Rows from block 8, named by matrix and row number. Each number is 500 + 40 x the weight over its row's rms, rounded and kept within 0 to 999. All counts start at 0. Numbers have three digits each. After the name is the row's rms in percent of the matrix's.
# c30: last pointwise conv (model.blocks.8.c3.0.weight, 384x384x1), inputs 192-287
c30.26 099:508424540505528532525502467454507543492443559507448491466517529539411515488515494453472584481539435560523481444489452459555526530533508470472461479447520494524481609529504499504502463527498499461533487484450491533586420508526476522562521521538437574534474534460536442546549498431561522500
c30.27 104:440488520556532517518526506448487486476434470496489503513478487468575589482557493510480489489420493428497471433498466517489469420469575447527547395453481510490604478510492547533573507494506468432507466478479500442516522534522467454458495468462518472443533528539455500466441483509478574456
c30.28 103:502515491402449553504485508498508572457464580555557490469470494501533503457550538510471472480464463454544460567512457454423588575530473442460484546477515456521495447481501532491504452588460535486512466492523450435540526557568610478490572474439516552468571565524547464485552548557524457479
c30.29 101:442477513527509486541541512486444521514561449501424476539490550486458489555463449517520568509387518477447550472496459608526414468595535496516520539462488493453557519504475531439511530493476414496480506516514576444426525448549498494440543558547540568508499472499553528561534549428520437547
c30.30 094:536474542500592491546480444534574542503421530493539500496474466504559444475511549544472519456501543461499461510554537495514532547549554490522526512550510492447527525494539463518466536462529532513561448486519479429502454559429465506548497564453510502496507535462459541540489437539546535540
c30.31 093:563433498552569515508515557452517520540492487554551555531496528494458474483482464399456531535468519504507492521556465598524503447556554486425476474552443493404528521419477484524436574492526557491573570486409496506522490513544493482536567467509440458603497473412485486523537518451430444529
c30.32 103:487464520516463538567448436540426470492489492487515493483512498490498550521457505489547539529513455425561474505530454504466534493512473508509516431449530422494495462489485537600514467477467451546453580505530530556524572505636544469490510498478434560468554487491459417455452547503521529496
c30.33 098:560435520575500485490454475452506489456547442556479451502500454493500519516501467448403487456512525495522480550432500411477510532551463452544440542483448524524543449525388503468557445539454539481475492490544422489519493476499535530521527550437493502484473431513518523443469506540483492553
c30.34 090:468480453452510549497508505550502464528534483552442536546430460472557552452469500532479611466571490593421548511474497571433541526580492526470415509504491450550530492474426533511505526499564465542460443553480521438558501511517493473488565471570499471534498495495495467487491486509502563434
c30.35 102:543506512520525461515471454549488488511407511488517485568467508597488557521444470534470466471611553458419452549460517472473492519484534515463471535476490485436496514450557466535468479493495535477429462456559430489489548480440554508520538455519498445503513473477571513497542429456500531560
c30.36 103:496522549471522571482507467502529460554502548501500457536430481423511524458521465520442570511486443456502487452459508434504488515491487450477463513442540498492477566460476535463465502528529488567531585482472505517521500491550456470496512430555484499479426537566507536484479482498481488506
c30.37 099:454469527565445487486454495531541476470443507505457445527521518494531469506496526471463497432473538487517532539467501515496523458508525570552486538416486502532547540454476484576445496536516509475554461489463453557558489476518555432544487458540583472466516522504486490477501515492532482516
c30.38 103:455490511525454458496465548510450541536473541543480502523561495477505450565494518604522538550544495530515521459438487631505539513529485555503491529464465491416509473496423518462448521501570487506487494463505492508555521563501514523524538489488523515466503437507578514490503485501425494539
c30.39 100:481556501522558525456443523537536517577540535487484480513454421504457498501491545452467542472501474507485556533493514475498413512581463531407556521650554431487528414555546482563458516496504445497509528488502524525477424567479470456500495547501499429453386529421544420441513481576517466488
c30.40 101:451595508459465464505486492508434420478501466530473502511508496490454526479432487476579501466508490496518537561458507519544493408441496506469501531525510485484477516591477445500491463516572530492433523472535488540470480413600460494514497522509508506496478525534511460510552477508505523553
c30.41 107:527453506495448531542503434556534548516483424524411549495465511491561457454457561476494444541480562472528490474573591516554542597519558533398505551506475554479507535517486529547491420471552512529590515481503498499468484500448468469498514620413585490579481488567512524467459462463484517441
c30.42 091:563523514492514479444514514489458463458474517489565472549476481571483484554463550458505425493466533419475550559512543475466543474447499509522454536481508446419512474495460527505483532562451493559478481521505409442531516537488445479409473500446582502498474526593524467482495526506450510571
c30.43 105:520475431480548421430487482464470493540481435414561483512536510511472538445484467499595573477502548512516495502512499505479523478484482561486498465497502498474557514572556523491465488495484503478528483552461528417528538462481490572488501591483453511468572545486444508579508515454534491477
c30.44 106:492533452472552532475530511473441465526501541455488461497468572470460548452478469457484452425506456463562482542506471501450480492473527509614487482482518502468467512540569498528548525508495539519431476465548532563516508505541551522515496450496528465499499505505542488524470480533546519514
c30.45 106:495505502482515488463510512564580533526471495477537499484423484462489547482545445520501526406494439499469498528515481522536546435511513518458523464577534535446477487524496473477517528501465488539514518472518458530490503483407592491541485497423419526507509553510565424519503524510433516455
c30.46 093:527514513425425532442426503465482505501445514528478540561490533521449519470562490557473474472472480485488472544491591506498539462547552522499562534490463493508475488499451580432503502452544499479503519451511487512479468459433491559518424464503490484504472470487441434532524463506479511511
c30.47 110:478453530548495531389473468482459438458551459543462625417490520495501511557506434450491517429445488524460534522494540543490427535451495550566541467540589510449547502513526356467465455581568446496462463522492468468513501399474493485557498561500523517410502490528481484495553549498484539455
c30.48 101:575465545554451500477518453482539471533475523561500466502507508434559446502520500440438490471476611480506490498531531510421538439537543500488596434470535436484440496545562513467465460562395510470519606575402491514521573418470472512516529482456436416475573453515511497530535500491522545436
c30.49 094:495494460448522504463528535448525510518521460523464565499598488503443509575495488458522478566509516530509493487574505461514523544556630491548516540502478479522494528533523481507479491489547514540487455499532423478482590525464507539575488488518549484443551516550640568552499552496496563447
c30.50 103:491480484491511520495510462468534433525436508462507530556471493426522510477449514579484476436502505482544521426438488556504552495599513620492517464499520452505484559553508515553534451515486527491485453517461501473515469540445521551426433496477501484439566500514455461465553591467573518454
c30.51 103:424473408452557550455521491480506485502520530465467516453498488454498463488490536517441488565485478495414511488507510554460494521580609432475509498509480498471486481497504517475451473479425498496506543449521448537524507493438534535486500498562559514448591456501502455530525498583581513524
c30.52 103:455439455511486561455529442494475539451491494478482525513465464513519531496504502504471486433434468447477431458536496529558486509496501515388531580464544527437440585597495431500500490496478449481445430563538542540503547470488468502509603514484475563495506441471503500504539431516475489429
c30.53 095:482501516474537494492503567483461477431416586541509449448515553615528514434499517533441470447528485528499458437495492494544530496423482523563491527480414488487611539512465514500561552485517443446530483619451498513583454420496532485517473481472521515465544501487616483471545464436410564515
c30.54 101:472564522471543501446483493461466549497524503484520551462600439502465475463503470442564505464504479497478597486459440538547485524449497508503418480496499484503405533493495517480448481519582496524523457496510512471477533520519535482516590503511495551521433485524489499512463477521456500478
c30.55 097:547452508526490478487425496547504441486507541494457504535412495540481462491520499491564506531506423456518478454475529524523555554521449426475459490475464446528456475545443432498530596498612501456520485527417533455539435486459496503538560468538498511505509486482548509488504519526458493457
c30.56 103:534551530491445540429523548471463481497552557477499512439475473463465463508497663469502482497525490579518483520504502533560550455565524498445539504516559475472452445515448521479487535473487514503406509455473453558459618496480539494530469475502467520500447541502507464474532468565496490595
c30.57 097:488467467455489502524538543547501547549518454399425514423457464440465496432441547513528515532471538452494543540557548480573409509515492508420485464524590454436511511496510499472480496582469557408447567474470433495543555490447531537509481502488560539442528446542490448515461521563475469523
c30.58 103:527576580513530503526533452629577394495527495480584542506564513467475553526513549458470416569513608482524475499520431539428487479446541451530437488519502500482447487499457547501550507495488575478543471450517491565501431474406496394448526499475508505502524528424527478516457566495507547543
c30.59 090:496499484483493476522506485504504468535460552513433485529489498427512470574526506531444467484483535542474544494461484508451548444536535563405448480414547520545493496472530474556513510485570494469499514512489579535480476474456494550512546538495528517526446386489525478447529535527457468493
c30.60 103:431582518513474470548542509576466537527410514518492556497481550516477482492542477559446471480469486522524502557547459504426543495484495505533584589621529507602493511555501499521512468528469457475430474558463492474441500460491493489434503448456491452462576551505491477477471493494567574495
c30.61 106:515419517525556493540558507481485556484504494459541568506521501509455469487483486555502524564448531497491544480478481478476516478474515525520531551497492542501525485527436519508437512541490517467530585513522416545431508488461512554524584491490463488489492481487544488484487515441542481535
c30.62 097:532544513452574507473477439488460541475540442521497494536499460443513513459480477462539462517497461457463492490471415550518535568503471554468513445485489504542453550459546477499503609532501473491526520444518466528470482537539473440439425503533456591494488556589490518429473472468489519538
c30.63 092:483515419474499499466515496508429517464489450504546422474479504540517554457510544503492482510582542477475459393471502451479490493428485412446505495438462504539461435559413492533508457524503498520491501524522493525404495487479478466481501522514537480458480539471544485500522474506472576495
c30.64 096:538460466534536448483392489464519472544498482470581505514476547445547521512485580416411517503395365484540541474511453511515507560483548486478583408488452454475528542559471503513499507448488498500475422544538452542478491488538525520474514491527463484479539524494506515461558401390577508539
c30.65 102:543452521562495493553482505466462515537509501521459491465473473547561550511468485445510488549485609574492505515491477529511455529407460423597407461510464521414483481583431533476534446489492446495538452534484461459555529487515437476503504475490488495524504575531536469498558537463438502512
c30.66 100:509487497499460511506534476444492504480497479491403501572579501510525512526451479581514511513447461530495531506417421501537468494492504513499492491587489543544508473479461530511519504492457459388486504596494509465533571516538552555502457427471523543477521477583564533448519477454408530507
c30.67 100:439572470491490444534493530512454452433543421517540521509537544511455456469513532501422495516463511450532537481536494508471587428532480491502475432543512462465483500481478476482440565556528473522542499532460417500466474578564474437489501474494421584410446527540462516541533495456487518454
c30.68 104:582500543432479446517457443533521431584450527497544472551566506433574534534531456509515474502492556589573522518573407517546514513457538502503557463524442487478482544477485498517555487447489453490517472452506444503527493485490527440549472590508524505506516519480548448460519449411547520535
c30.69 101:496500450455435539443455491476475513522523437475547461477614499458452531534500487516475569463511542518546504452442421541504572456547531538405493535534457439388560462485551517446452463471536454448445492539492554448468544478457518498511473512404471500550482541466530473459519535549530470474
c30.70 105:468488512466506493562566477459454526485524495446484561504519500494475464480565528507515512493495392533451584509519490514430511524517555446510465534450492480486489577497465549499534544508499507443478546473443545480552606518530554482510572562499511544548511492504428421501478486448562549472
c30.71 108:528486442540560518490438497572530465518421470418436543505460474556528561540554493515487525456487506477505446506475444545434566448614515588484461538457479554502559442443549485445451472521529519588441465533441498540480459553466534532483501481456525513510533477484416521455480430349518498484
c30.72 103:501563476495487481495486444512467435446495528489483496546454531475453442389514508539450462490439516581481544494565487496503533469500502513486500469482524474478509489475517503529484533518527505421580495485458470500520527546523485560509465479558497560580422484567504499464494511491536518564
c30.73 101:412535524478414450518457386543441473397502513497489407441511533562448535495473446468506471462495467525473463524472496446563442506506490515480465539443529519527532501448513477542513513507460523553505567525497520508497536472507517557492459468520478468493527437487496539503447512484570506509
c30.74 100:540544489564537549532495508492458569524643511520473508476485539524574432534481464494481518504496494529507491486467517514588457504530474568526538520497541484506477489477563414474495526500442461550497513483462481488443560381520480459470522519457482533542472418453461430459489467506501552498
c30.75 091:529527481479500527446477495527469501465539475490458509495466476533442510521553477505461472555482477532520530449474590494528440457532494550497543460525512486592438454445561460485533545533454521572472483441528473403492424506514511524467558466479565502479475478505494523515452519464483504468
c30.76 101:486558551506491606495528494477478568506499472488500487434568538490442429542473478432544476487521547512472449540539500529514526473518504458432464557479540537516472513448442524470519514476468529467483453534481490526510526470481474511549495506454475514571471456570454537476454489501479501498
c30.77 097:501504511583441543538460579449449407482538560436509491485459479500489477447490487445519524511497599529529493466509507465462457539508456514500474535521502468578484499497537472515477470520454476500433413464547548519512470457575560491448462415476520513484544544491443531516457559459529591519
c30.78 098:420439488499556457530496490452511500478520597535449551446465529457516546523579490479475526419438511353502455516570486495485531523523529521491458524537560573494461536481485480541538508550516534542428482459500567501476493486537488464432504441511494492477435502533502556487497484447548542454
c30.79 099:483465493506504536557524485501496430493501594506598535450440502507570437447512517486501523458491580522463545476526555466592535479470507530510576555500461529598520467459547485532518502453503493495452449512493492568508450457511479570559507549479517505521460599456484538476534589517470528465
c30.80 107:562479457553515448521478509495540504499482547511466446477527517512500527530469509523469536430488399524518460526555529520511472501534535505486489458544533531470524532488529508480530429512508479493505500484541526531513523481508437511492439505471458464479530493568490466576544525468506510531
c30.81 101:447502520480516542410509495528470482531496439496487582507499553447497496495460431504547500503462423450457501532532528513412524434504525501498545499543518463471443399553458499548530461592503480566421569422483541555450446493492467521509464515456546462574500555470509463444461445490473496513
c30.82 101:473489510436511487462447500512428512449553542526479562492473475534441535476490420465467493434493460460514455450509495566500468538505451467454553493494493484554619497480401546491482499517510486428547455463483441553526501551518501522450496539482512522514568521508491452469529441553502581523
c30.83 105:524544536499491432522501536439481476482524491520516414538455494508491510506550480473548496518561466449608457473502534505498494531508606551494494491522503492415476493526488484418516384526468456516489533471482468501494402528536505438507542463522469513428498478467471495500527441460464510446
c30.84 101:490443475476466532505454529467512497464509499471480466513480515546511463580487473463507443529517490509533504546525545488520484494516506535448555482571495529510455522502494505583535513544515550457538522466607540579469462512566473469487522527464510470497545531464549455489502516556483511475
c30.85 103:523488512508668462466525522568558528488496453493504505474579476492500512458510492496472525501556486443453473515476528476545516581592525474514479468460464439486549489509468522492507485534546511456477531534481438463442502480471497512539498524520458565501559469500530483427543584454453455501
c30.86 106:497467518564547476425463558552521529525476542557477489561466489507531457497518481583535511569501506541453479441453500498565511551497499552511518487418506491584508487432518507436438493541534494553527568480425531511501558511590504529452496497459487465546507590558435480536436553487546548475
c30.87 093:497499530473490534472524575452465569553573522481532558478485435557508468559459531413494490462568447566473499450541513537502535504518482533555544466478521483452499489538385457498545512521480508530440513554518489576473525506515446427496473504449503552435492409470561457526432548450458477512
c30.88 102:490506481537421528505522499487499468470536480538505515523469493587431471473541494502562546480456454491444510545495445544487485526491503529548527523578589583468587502492542466559518444519464500508547515483456491510402529477480478538511453536489511463517449483558572512480497532513508489467
c30.89 095:549519555506434495472490539457454427485513571533536487500495419462461464545498428535440494530516460460495578506478481493479476494442521488537581475481485532513467544430504544413564499590462487507559404443497486485444488484478566454486469536534465527537540483514542511492487417539502541511
c30.90 092:504507550530445464501495502506527456496493538450469504484474542543593474469427541509465470510511564473514508532480538528551530437471552535467573558491527581493511523531539464481513461476480517571532468449571512548480485495501484542562492495579498459532509477460450588501467507449495578432
c30.91 102:456501487473550501496567461520457496565492573573427473512458571538496540474406548484554485501452532520537569446490531478436544548502529491481465492431524579445471388427488558549525395541576492492493467524489474460534506527534519515503521538447517501522518490524421594515499527523484532459
c30.92 097:496456545480461515471480535492493511454547458526520530546498462483509563499547477503527538429566513514481527510529530507563439479547459443346427420453529518516459494550484492544471467462491607473561436506469529478464565490500494478485470477483494542499449535467490509516510454510448457474
c30.93 101:457472500522525482447484521472480529492528488457479446465583473541524481483473513584555485438553496532528499593504434491488497501438567455518464431469523507564419497499500456446444498499512479462447504464488568494587594512433581490483450452478487452517478471537526493529458533458451554528
c30.94 098:522491511523508457516516472537514487523539529551401571430495447516560525457567482521473521405473526483564515504516499451458518542501508461415509535526594516551513519533505440567569501518530498474504519456474459657491548568513517510515455506507481513476571459519535468517515484478482462489
c30.95 100:576520544452504528484400542579492512442489508522516602558489499542462592485531465586504637548476509479502498530459472465526532465515439446482519478561487462416501487514573443489491497512488511575476551480437487460523476411568544451483526498444482556442524480545528509568492542488457438533
c30.96 098:459418496497517537505499514450524533513502523547489463509496482511552468520504604477468552467464481473470464546522512550451494530437468458443386480554526481445482523531516555477520490522487493454536502442475491506474487589455508534513498437488476493479536474518421489454515577513541452559
c30.97 102:562509476539465450432416481541578417500502523543527451498508489563506552570537544531504500551543500508486526491487484473455481490493381516485478532543489552532457505492531482463516541499512520447455460487474460578457518533466505521480532551436518512536459589463477415511534523492475549494
c30.98 096:486485464564456517452491484462449564575514559545469485565434549486532461497440577495492568469483469612441504548474495513515476518485544451566506563422427534513530492507464466523484470471521426454534487546528545489498501469500494504433536473474507462475527518526481533512540473499548462532
c30.99 097:496530505593462489486547455544478478511478569452459476571532518463461528467460491519446510515482451428523502517442550554483555499515515495568466512514532443523518443466425474485581414561537517534442475521524542463621476448497489461561434465503467438535513486485514530604517463468519496502
c30.100 098:406529502510562478403457542573499481556506444545464511460547517535529552507440573486451461508490507529477541501472547454414488525475446491511461542442550516441491485561526513544487524509456587495480415510526454517508457512474459583497430539483442490466515466523518526417510501443466480542
c30.101 094:525447407555538561478491454531546433450528479564458551469545521458459495462463551532453505502543440535554488494541476513497446523468491540503478532463488502471532542492532491478475600434484517565500586478455453458492423491439521505498470527492463487444492501464534504429449505485528518538
c30.102 097:455504493545484452463466505501488488488535467463456506510524487489498529521482443521482565422523511513461478481393514478531495455469551473444488482565497503429449498518537431448533522482508468497424438618558488523484467462508488538540456519459449494493564591536514453478494395506500520475
c30.103 106:470523447503494471537444512501508464495471547432559479559524429500450430543517562552565524506553542486529483564499470537520496451496443552504514514533522486508508493507442614506487484495467470456446558530509499515585516512463459483533509499466491462508437510499477464469499456534502472571
c30.104 092:533473491546552545516492487546512512517579503526520540479468489508470478540568590531511516456538500542496488487454605539531534466485536513485403463487574539552444448456532473479464500477477527509532501493407522531463454534467475508434478556499464526554498549428537544508476469446485572589
c30.105 094:460489499584500551450501498409441519588476483457536510604457498522464450462428517490448480478543512540504503447465441497518460450510539509504511520487527569474518506564489482501503486443442484529498527528461519503531436500472523432511448510511530499486604442455515464535484420528534481510
c30.106 094:480459501545511471535494475485484470464470480541447519479464504485552469570465495506513501505524540555460512479486555481490541495573481439554613470496501480512504490585582512478574441582512536507471454511535447472374471456499508575558497472552532519608430535567576520512437445572458566516
c30.107 105:544480495517463404420485507485434572471486515499421514441477440562510506518453503480499543536485533453453442478508518459426357486488485453482463530490456464444499584560474469446486493604548471542478487505501537453486609524490523495558529471507445518526608523502555394490510502515501497533
c30.108 097:530525488504472491441551443499512522512551475442507459528505497543450460482483490482415479530499547568515451512466443499513476446444472537491564449493482511568528503495443447436451434488451433458441503596550471494531504494503507413451570511513471572433587520527551517474488474452584419440
c30.109 100:504559552490467514496507514485536487493454505500520482475500513486526542545505522496459517497488508503476526466472551450470456506435532486453494499527469462539557573524497495573522526473515515528492476537540501541431478474529431542560483494408498492440534638497527478520555546486458490467
c30.110 104:483477481560497503481461506532488513546557514463489485497495463522553487477536557535412473494427486471503512523520490512442510513549480437510467465484542474476470508566500489587468551570484564528489510505504578517552534458437456526495545486436513541535504464525535494500497495497514491539
c30.111 095:559491488524534516481444502444482544504478516551479475491516545515502521519538517503544469439449539464515530511529486507477449572478471494522506529477433474487534542436454494635515513517483522531497516601492504488507494464411490558455544495514625447531474536486561473469428577508475601445
c30.112 101:595581469463498570479573487459524483534454511475491448508491544530473519426505474490550490590479505522532494559560528528505510598479449466464542520479463553503548448518489552516489485478474493455563599484459461451547525448462532485519418493460483434598505468478486465537422531425438396481
c30.113 105:526544529467556456639545525564537425512499486490537480542506431510490522465518516454536443530513505496518492475524446537493527505480476486557463506491433515507559464493440478560414396480489518526538519442534506494460448522529476498434495471431486427490565500548485515475438427482477527600
c30.114 102:478558477530505530434529579494446429491529469503534521557433474495465533499440488513486462503524511490438429471480454554431597545503492558501490516545461485513503437497508523525454493525515534508429484447521498501473441540503510524555558470543497481457461451482488520470565492590460529534
c30.115 108:506469469501491446458523499519486578527514486487483459571494559567417433488525439511518498551546427451558466443488511513449450543633473466582550503480519506530537512542429500485462472497423498541465499505455515518494508520491467492493560529527528520508514509483510559501449502503504484449
c30.116 100:459435531460515510451437449523525566468533472509526499519501466442439446507494554465467429381539463520469436501493434486538446513510464521405514447451531545517479499563454429521465452485512484444501550454542529495450547474492494511585535447514512539549437494448501449530483505515528471491
c30.117 100:515493561482422524531531457491528529508466483433426618464487588519517405535493490531426523532484504469527505476496556461480517482495577485557480579438438515484453493444425503490434479533516459428500562501493412510473520524495503481504530465501482487482466443515491538511510514517501505500
c30.118 098:450548537512472480513561571458431474527515511507534444499498452419451465447466448514489456488445504525467559537438466472499487437483472500487486543582480545494547487503511505486424493443503483493561491528449551465480450502458461491467472470486462552457543486460511519483498488530475512476
c30.119 101:453580487516491486509548505506544472436439541475441577554476440517474491495474503528547447489612448445484548503525540472519508472503470507460516514420479506512513500533547538467474497506507483406475452518535533481496506458549524506616491513460500469422571473600530555540466510448486512524
c30.120 108:472496532506485529472549473493507518528529456496453556492529476509394457526470556477479568542537553487464512547427526533502523492503569560412516491468534512428528583479507536492461643515436443503502508474511455477521518499579493545494497551513558444516437524484439482540615464557547531495
c30.121 101:477529533506449428493408480564533539538509489438499508402496518500451478521430503477442502549441473574604502423490486481592505479528602517511478510483506531488485494558408491505523497529494373591489547517481550442532492493525553506529500500504494488510557478602509430486415542509543519489
c30.122 097:491495467541447508490469498495458417468537509468462492478515440460503490452398536517535491470500480523549451484503437544502489534534440580541515489584489440490516497497527437449443504487516425496471450459421530490558485520601493478441476511547498471468459507514509521556558526530482479531
c30.123 100:502425493505495510471489446500521505509499508569489530474495536560451520505506492525533457532467452466570441452494429448510515568516611592489489476544484590482501483568498486470513517476520507528511562514541451577569540470482435509475495555430476515479427486442501517486439502570503491526
c30.124 100:478543476553472480570548452514541542437568533551542506472500508448489522505443543477570522480454538536454496534548525500465511472507483485530501478572531432503486499472520521624435555512490453483460543442513475447466514469509400442445464523485435513521441572450544516469461423422494495499
c30.125 102:500617483470501506447447510503441466528460546486474446430473562468537461483480451554505521477501572464548536542454445563505457424513535477552503530478533401540459410524495502535477462581438484562558494464488508531544551480532513550543498527549495518525460486516464520541460523490490477430
c30.126 096:566489519521464430508464517522575450482544512425492509468498494559446510434461483487461462429495477466503445466526550481574559500454470451550484513502488601496526476501515481416475554518529450463485474509482466495494480626549427435507522484555439471582469487465489521482478601478464543511
c30.127 100:437543599457533477480482437470487479535499462575519493516493444520474503512500501456446489565440499520509451503503513495535642483453490464542537451529462522472548504463460514528479482506438520553510490490473461482506474400445508474426507559433530532496479472466528489543518480456448461517
c30.128 096:499483512494535520426425467498483522490506482552531529495498528508481487530500510489438511421499474472505525481448519489508509537513545438494476514498538507472476538528438460522434478483486513484576481535516430541495436490466524475504499455554510472461510527529473490495494544474521481436
c30.129 102:507504495461524524575554515541548564438579469461515490460509509593454502485468445586523489474437527504470527483479483448483490499456492481522482568499491461512511503542456492448526548464492541499464610473454528491524457478526510546454483480457488537583396568466516535567537452519619486550
c30.130 092:485527456449467514535546519552567494522471498599464577527439522483476478490493457528495545465488472455465475516438575437502494512467456466555446453423561511500529507512491510527495457531436536473505456467465508463466515492535477559496441511547508537525463592493540466491486493569408478451
c30.131 102:544519567513537497481515526556473443476494481468468418502492544506491503520424535649539430468502513489461595475508444564430432472517510523514573487511508499441559502546502464505486496466536450458492482486488490537486517578489489432504404509594500461506460531543489523551516486425501506574
c30.132 102:498488544493521524509485465446484442489415505512536594490444575473451534590528407596542425471591433465509531418554506552447505497549501484472485530591512536516456532466510479501473540506531513578575439555455548416524471496452462488464480456478468510481577465523524506460478521469513467522
c30.133 095:496464496534596603538557513569514450533433478427445472468593553473456532426529522490445477469519457507490530527502497573494433554449466557570465530502504443531511516474528518485574511454531474466510484512449458534595465459568535485455461442550484550541493394515494470566494509448510545464
c30.134 109:461513441528517576481507454549499520517516553449478533499502498506447494542566517500424530489427499451436517530544521532518500458516544574538589498501593463431586558426495493490477505455505475494547494456515516515413476425401535532515557526489447453512503543445458456554494496458462424595
c30.135 106:557486468411469479498522396504479434483525453539507523553508493535375554479493519477511458481550489511511444531518504514560433438462552519493562507507560527476484500497564514562460526500540514547496606499537478510525524502481457500523486478460426523475556485542550500451444471522548594513
c30.136 105:501502489430520507473519529513551533435526522494470473508566415500464505449470475480488477553447526452508555487516553468535497593422580472540513476433561534551493508462413538462512425536533520496507453558552507518505481549451483492478472469501598531501418545469441505538526486519550527528
c30.137 098:452496468440465470443506553509483415526460499459499456546541519456495460480464476412486499431442505508565445508534491489483514518495467485533584489506552523516553514474517523531523449537505509512544611536526510493611477533478445503473510420504448533503476464427462491552482479461503467524
c30.138 093:528498636545489505498455509477440475507545555501500531478427440471454561437508501472501502517531533526565486532544568512505490535454495478484519512486454551424493523549513533477533424539483468595478507474422446428548520462511522541486465482533527504504565479533554523519568481497483487452
c30.139 099:483475435512497465462521505538524542491499407508617496451482555495597525539499479530478523490543534496529473533499537544479538506447466507472504451509498504553513478492496504480552416564534460570468507486566532428527518499536514437476458545530515530482526438499481459513478509521505449514
c30.140 106:543509549524533498488448524517476502444483449444475575456518516440545513498429537496491521447479453487538593441497464507483518448514462476448501483489552542495494506545512462474502525573539527485498482466636405620577462482468438545421520499466518469511440555494491490523534573560499484483
c30.141 105:465510524558534466579447481503428534600464507465490481510491467489504580513573454491434516463550491502484460517445536459434496510567466468526486476460501486486474468467448536522505469499454488520492479463480528497531507465467483485542550551523438465497535557537542534467477406460571519512
c30.142 102:457524434535531471509558523476585455486479596566498478540547432476468509537521486505549434432496487546476525560443467549481528512479521510487427451408508426478472561537527549520495536476500498432495540524508513427496454489424507537502523471506518471470496527481473470542462440548478463415
c30.143 097:536456544612538518501550537414472538516508508492482563497489492408398488487463504493479494519603613453533449471518477460447512528534553594432473493458494476454461545464498422505518507424465489455516477518516514547493448482507513498457492552508499538505536432535474469567492502447475494593
c30.144 099:501450458526491489500486443564506506542507513478504468535519497370484503526479459419415580492487417482473454479503545542449510494438494543528488486620451501480516481504514489528518504466487529425465497493454557539463530566511428567496506534496488425495549555499503488565463498493498465495
c30.145 095:488477570514503436593470473482542553496525534486453499533533543490528474522475485491496523550508517489479522457503498460489497496461413536499454506483497463482479457531530500495413459520529509499471482454551470550549478504484541549529459517540593539494443428503594530597467528518414530485
c30.146 097:541478504487526550530487513500481494524550465556409543587568497489484491494510562504569515490476586492499490468565526454536487459542478491549579490471492486448563550494491465486583451458549538551539526443421526534427471533453510511520456479477471505507558546593490505492544489505455524463
c30.147 102:497522595497492497518490422421465540491421489473496471516422476481512482515483496479441443491450502428430525448528483481566509465462541477510502499492497467478477409564544514466507478425504498474531579495556531514454490506553549528537510600497500539448446512503574448525502439554504570451
c30.148 094:455482444539492613555523480455524489493515434472526503566452524447539484463532497503480436465545446495534522450467540487445462556529384529528439409543475569526462521487482510437533541483474431509476521515529498453510490472536460532555503504430492538544471441451490503522516461525513475467
c30.149 096:559474521500458509522423428476552508478485424496461508512470500530559505470563558527493532522390490455446438553566544534486551565484452564472521536425482561484526493465516550523503485487542467518525542501587502525508495545419542563471513551550459466521509556483491532576537528483593510463
c30.150 107:441449531552458586467508477565423476499498512471534494523537507466547548472470462523450496509510454524546466474451485476510523465489515510528503497532543489530535438492511554559529504555451490569488482495592503510560560519548494484529500530484537535481591490423466478431531491438518489570
c30.151 103:477483494549592479475515496495488580471515539503513543484486475522515499504535460526519520485474532564490548538464543469515473539519455559461416531459493488485472500527552467498485523478486563533444435508469513508548489476394490627496454492519519518461515508485495544535561585491527450529
c30.152 106:504520475521505475488519463484482555535463412531489462541513527604536474545481549461452433507519491452515476545491486489562477461503358485596437523512451557564541506460533460499498407499532475489472478573491540529488506578426581612580424494495498514499534544517489540583413485460618495530
c30.153 103:539502502406548580523489492479493457494421524534557518509518494596475488494519471449566547507520432494493489514519510499399464463535429529423532455505448559503448495544517534507487521540503467524511438425454520530531513494451485458428466503494602452465491523472454550516438433456553519523
c30.154 103:431480461549415536537557473552473491532415456460500482478536527539486527567581470495415439447486460540501486581551434547514569502453402451497472530486503539508564462558509524497517519512572488461502472519482493424498580553504509448463509546465482563539450518517483520461520405534504449477
c30.155 098:515440506593550495531483532528455515507562502535504486486468503527380548488432480547459480449590473468506513513531549541480504493510430476493455482492508523445445522559434523498549477492511499442511489478438502488486566499471541446495464457554501525470509522426510506525546429511492542451
c30.156 103:451424507510574512513515440528535480465481501475511541539477433551443556464508512452544422560490564506459486458546484448485499416472530517557520522512484565519526514417450534532524536515433548554442537466565476484500505511459538526522562518483491538534562472512574468476435517527571519475
c30.157 103:524450489480484489499501517494531516419501574542492512479566496466501522520506551577478441513519559434552469509482491504462511551493588482512571439493546499521508543490487556486457491577464457467472489579510521500466518503501510468449493467589490563529507460501562546517491525550446408445
c30.158 100:466457552506507516442590467451459554424483533509565456465541553471531540469503503470515502507526491501428482552560509477504557463524493484411554502501539430475470463478492482550531575517455546528476543514433525538486463494465525449472559490501502565469449576482473507420518519508502467552
c30.159 098:562529424478546603622486528617547475478492518503423470474510509449481576531515498476527467583488537520467532442480518415488620427490486500479437466532485469451467459447536422529491422529492473500560579469427547507471466443527559452520516496531476489479485456503518529492454542547466464485
c30.160 101:541551534418494560508461498458466522439484518483469502474583571480510524460563504487456465457471588448455569481586531499409535578470517419440476472533470471487463476506436425504468524459516484470572438472576513526513531511502520485562519448562542473501540482502533527468558415572509503442
c30.161 091:490551442503448465498520562522499544491434472501500454517539446528504444435561492502566518500463535499558493482561431505478482473539455469555502571497500603451511514503433536475475460456490525467542477485516501519471503473489462540528505603427540440450501503601550471516563468472482554519
c30.162 096:525499407540472509481533479513480566486462470494514526460451513543487486498460495515491532474478535540529492426423512492509537498470519505464532464503444512521518517516518481484507493438497551538446523589588471511558482478474483393440496431482440484540427447467598500583482497433491544473
c30.163 103:485480419538514493496524487469542483457423555545502481516456507552584538449418585463502480502523421554480466450568552495467478507568554492435543471503548506491568528538455485486463500541523506537432497467534506477552524512531478509557498430424425462515516499430454462496514533544447470458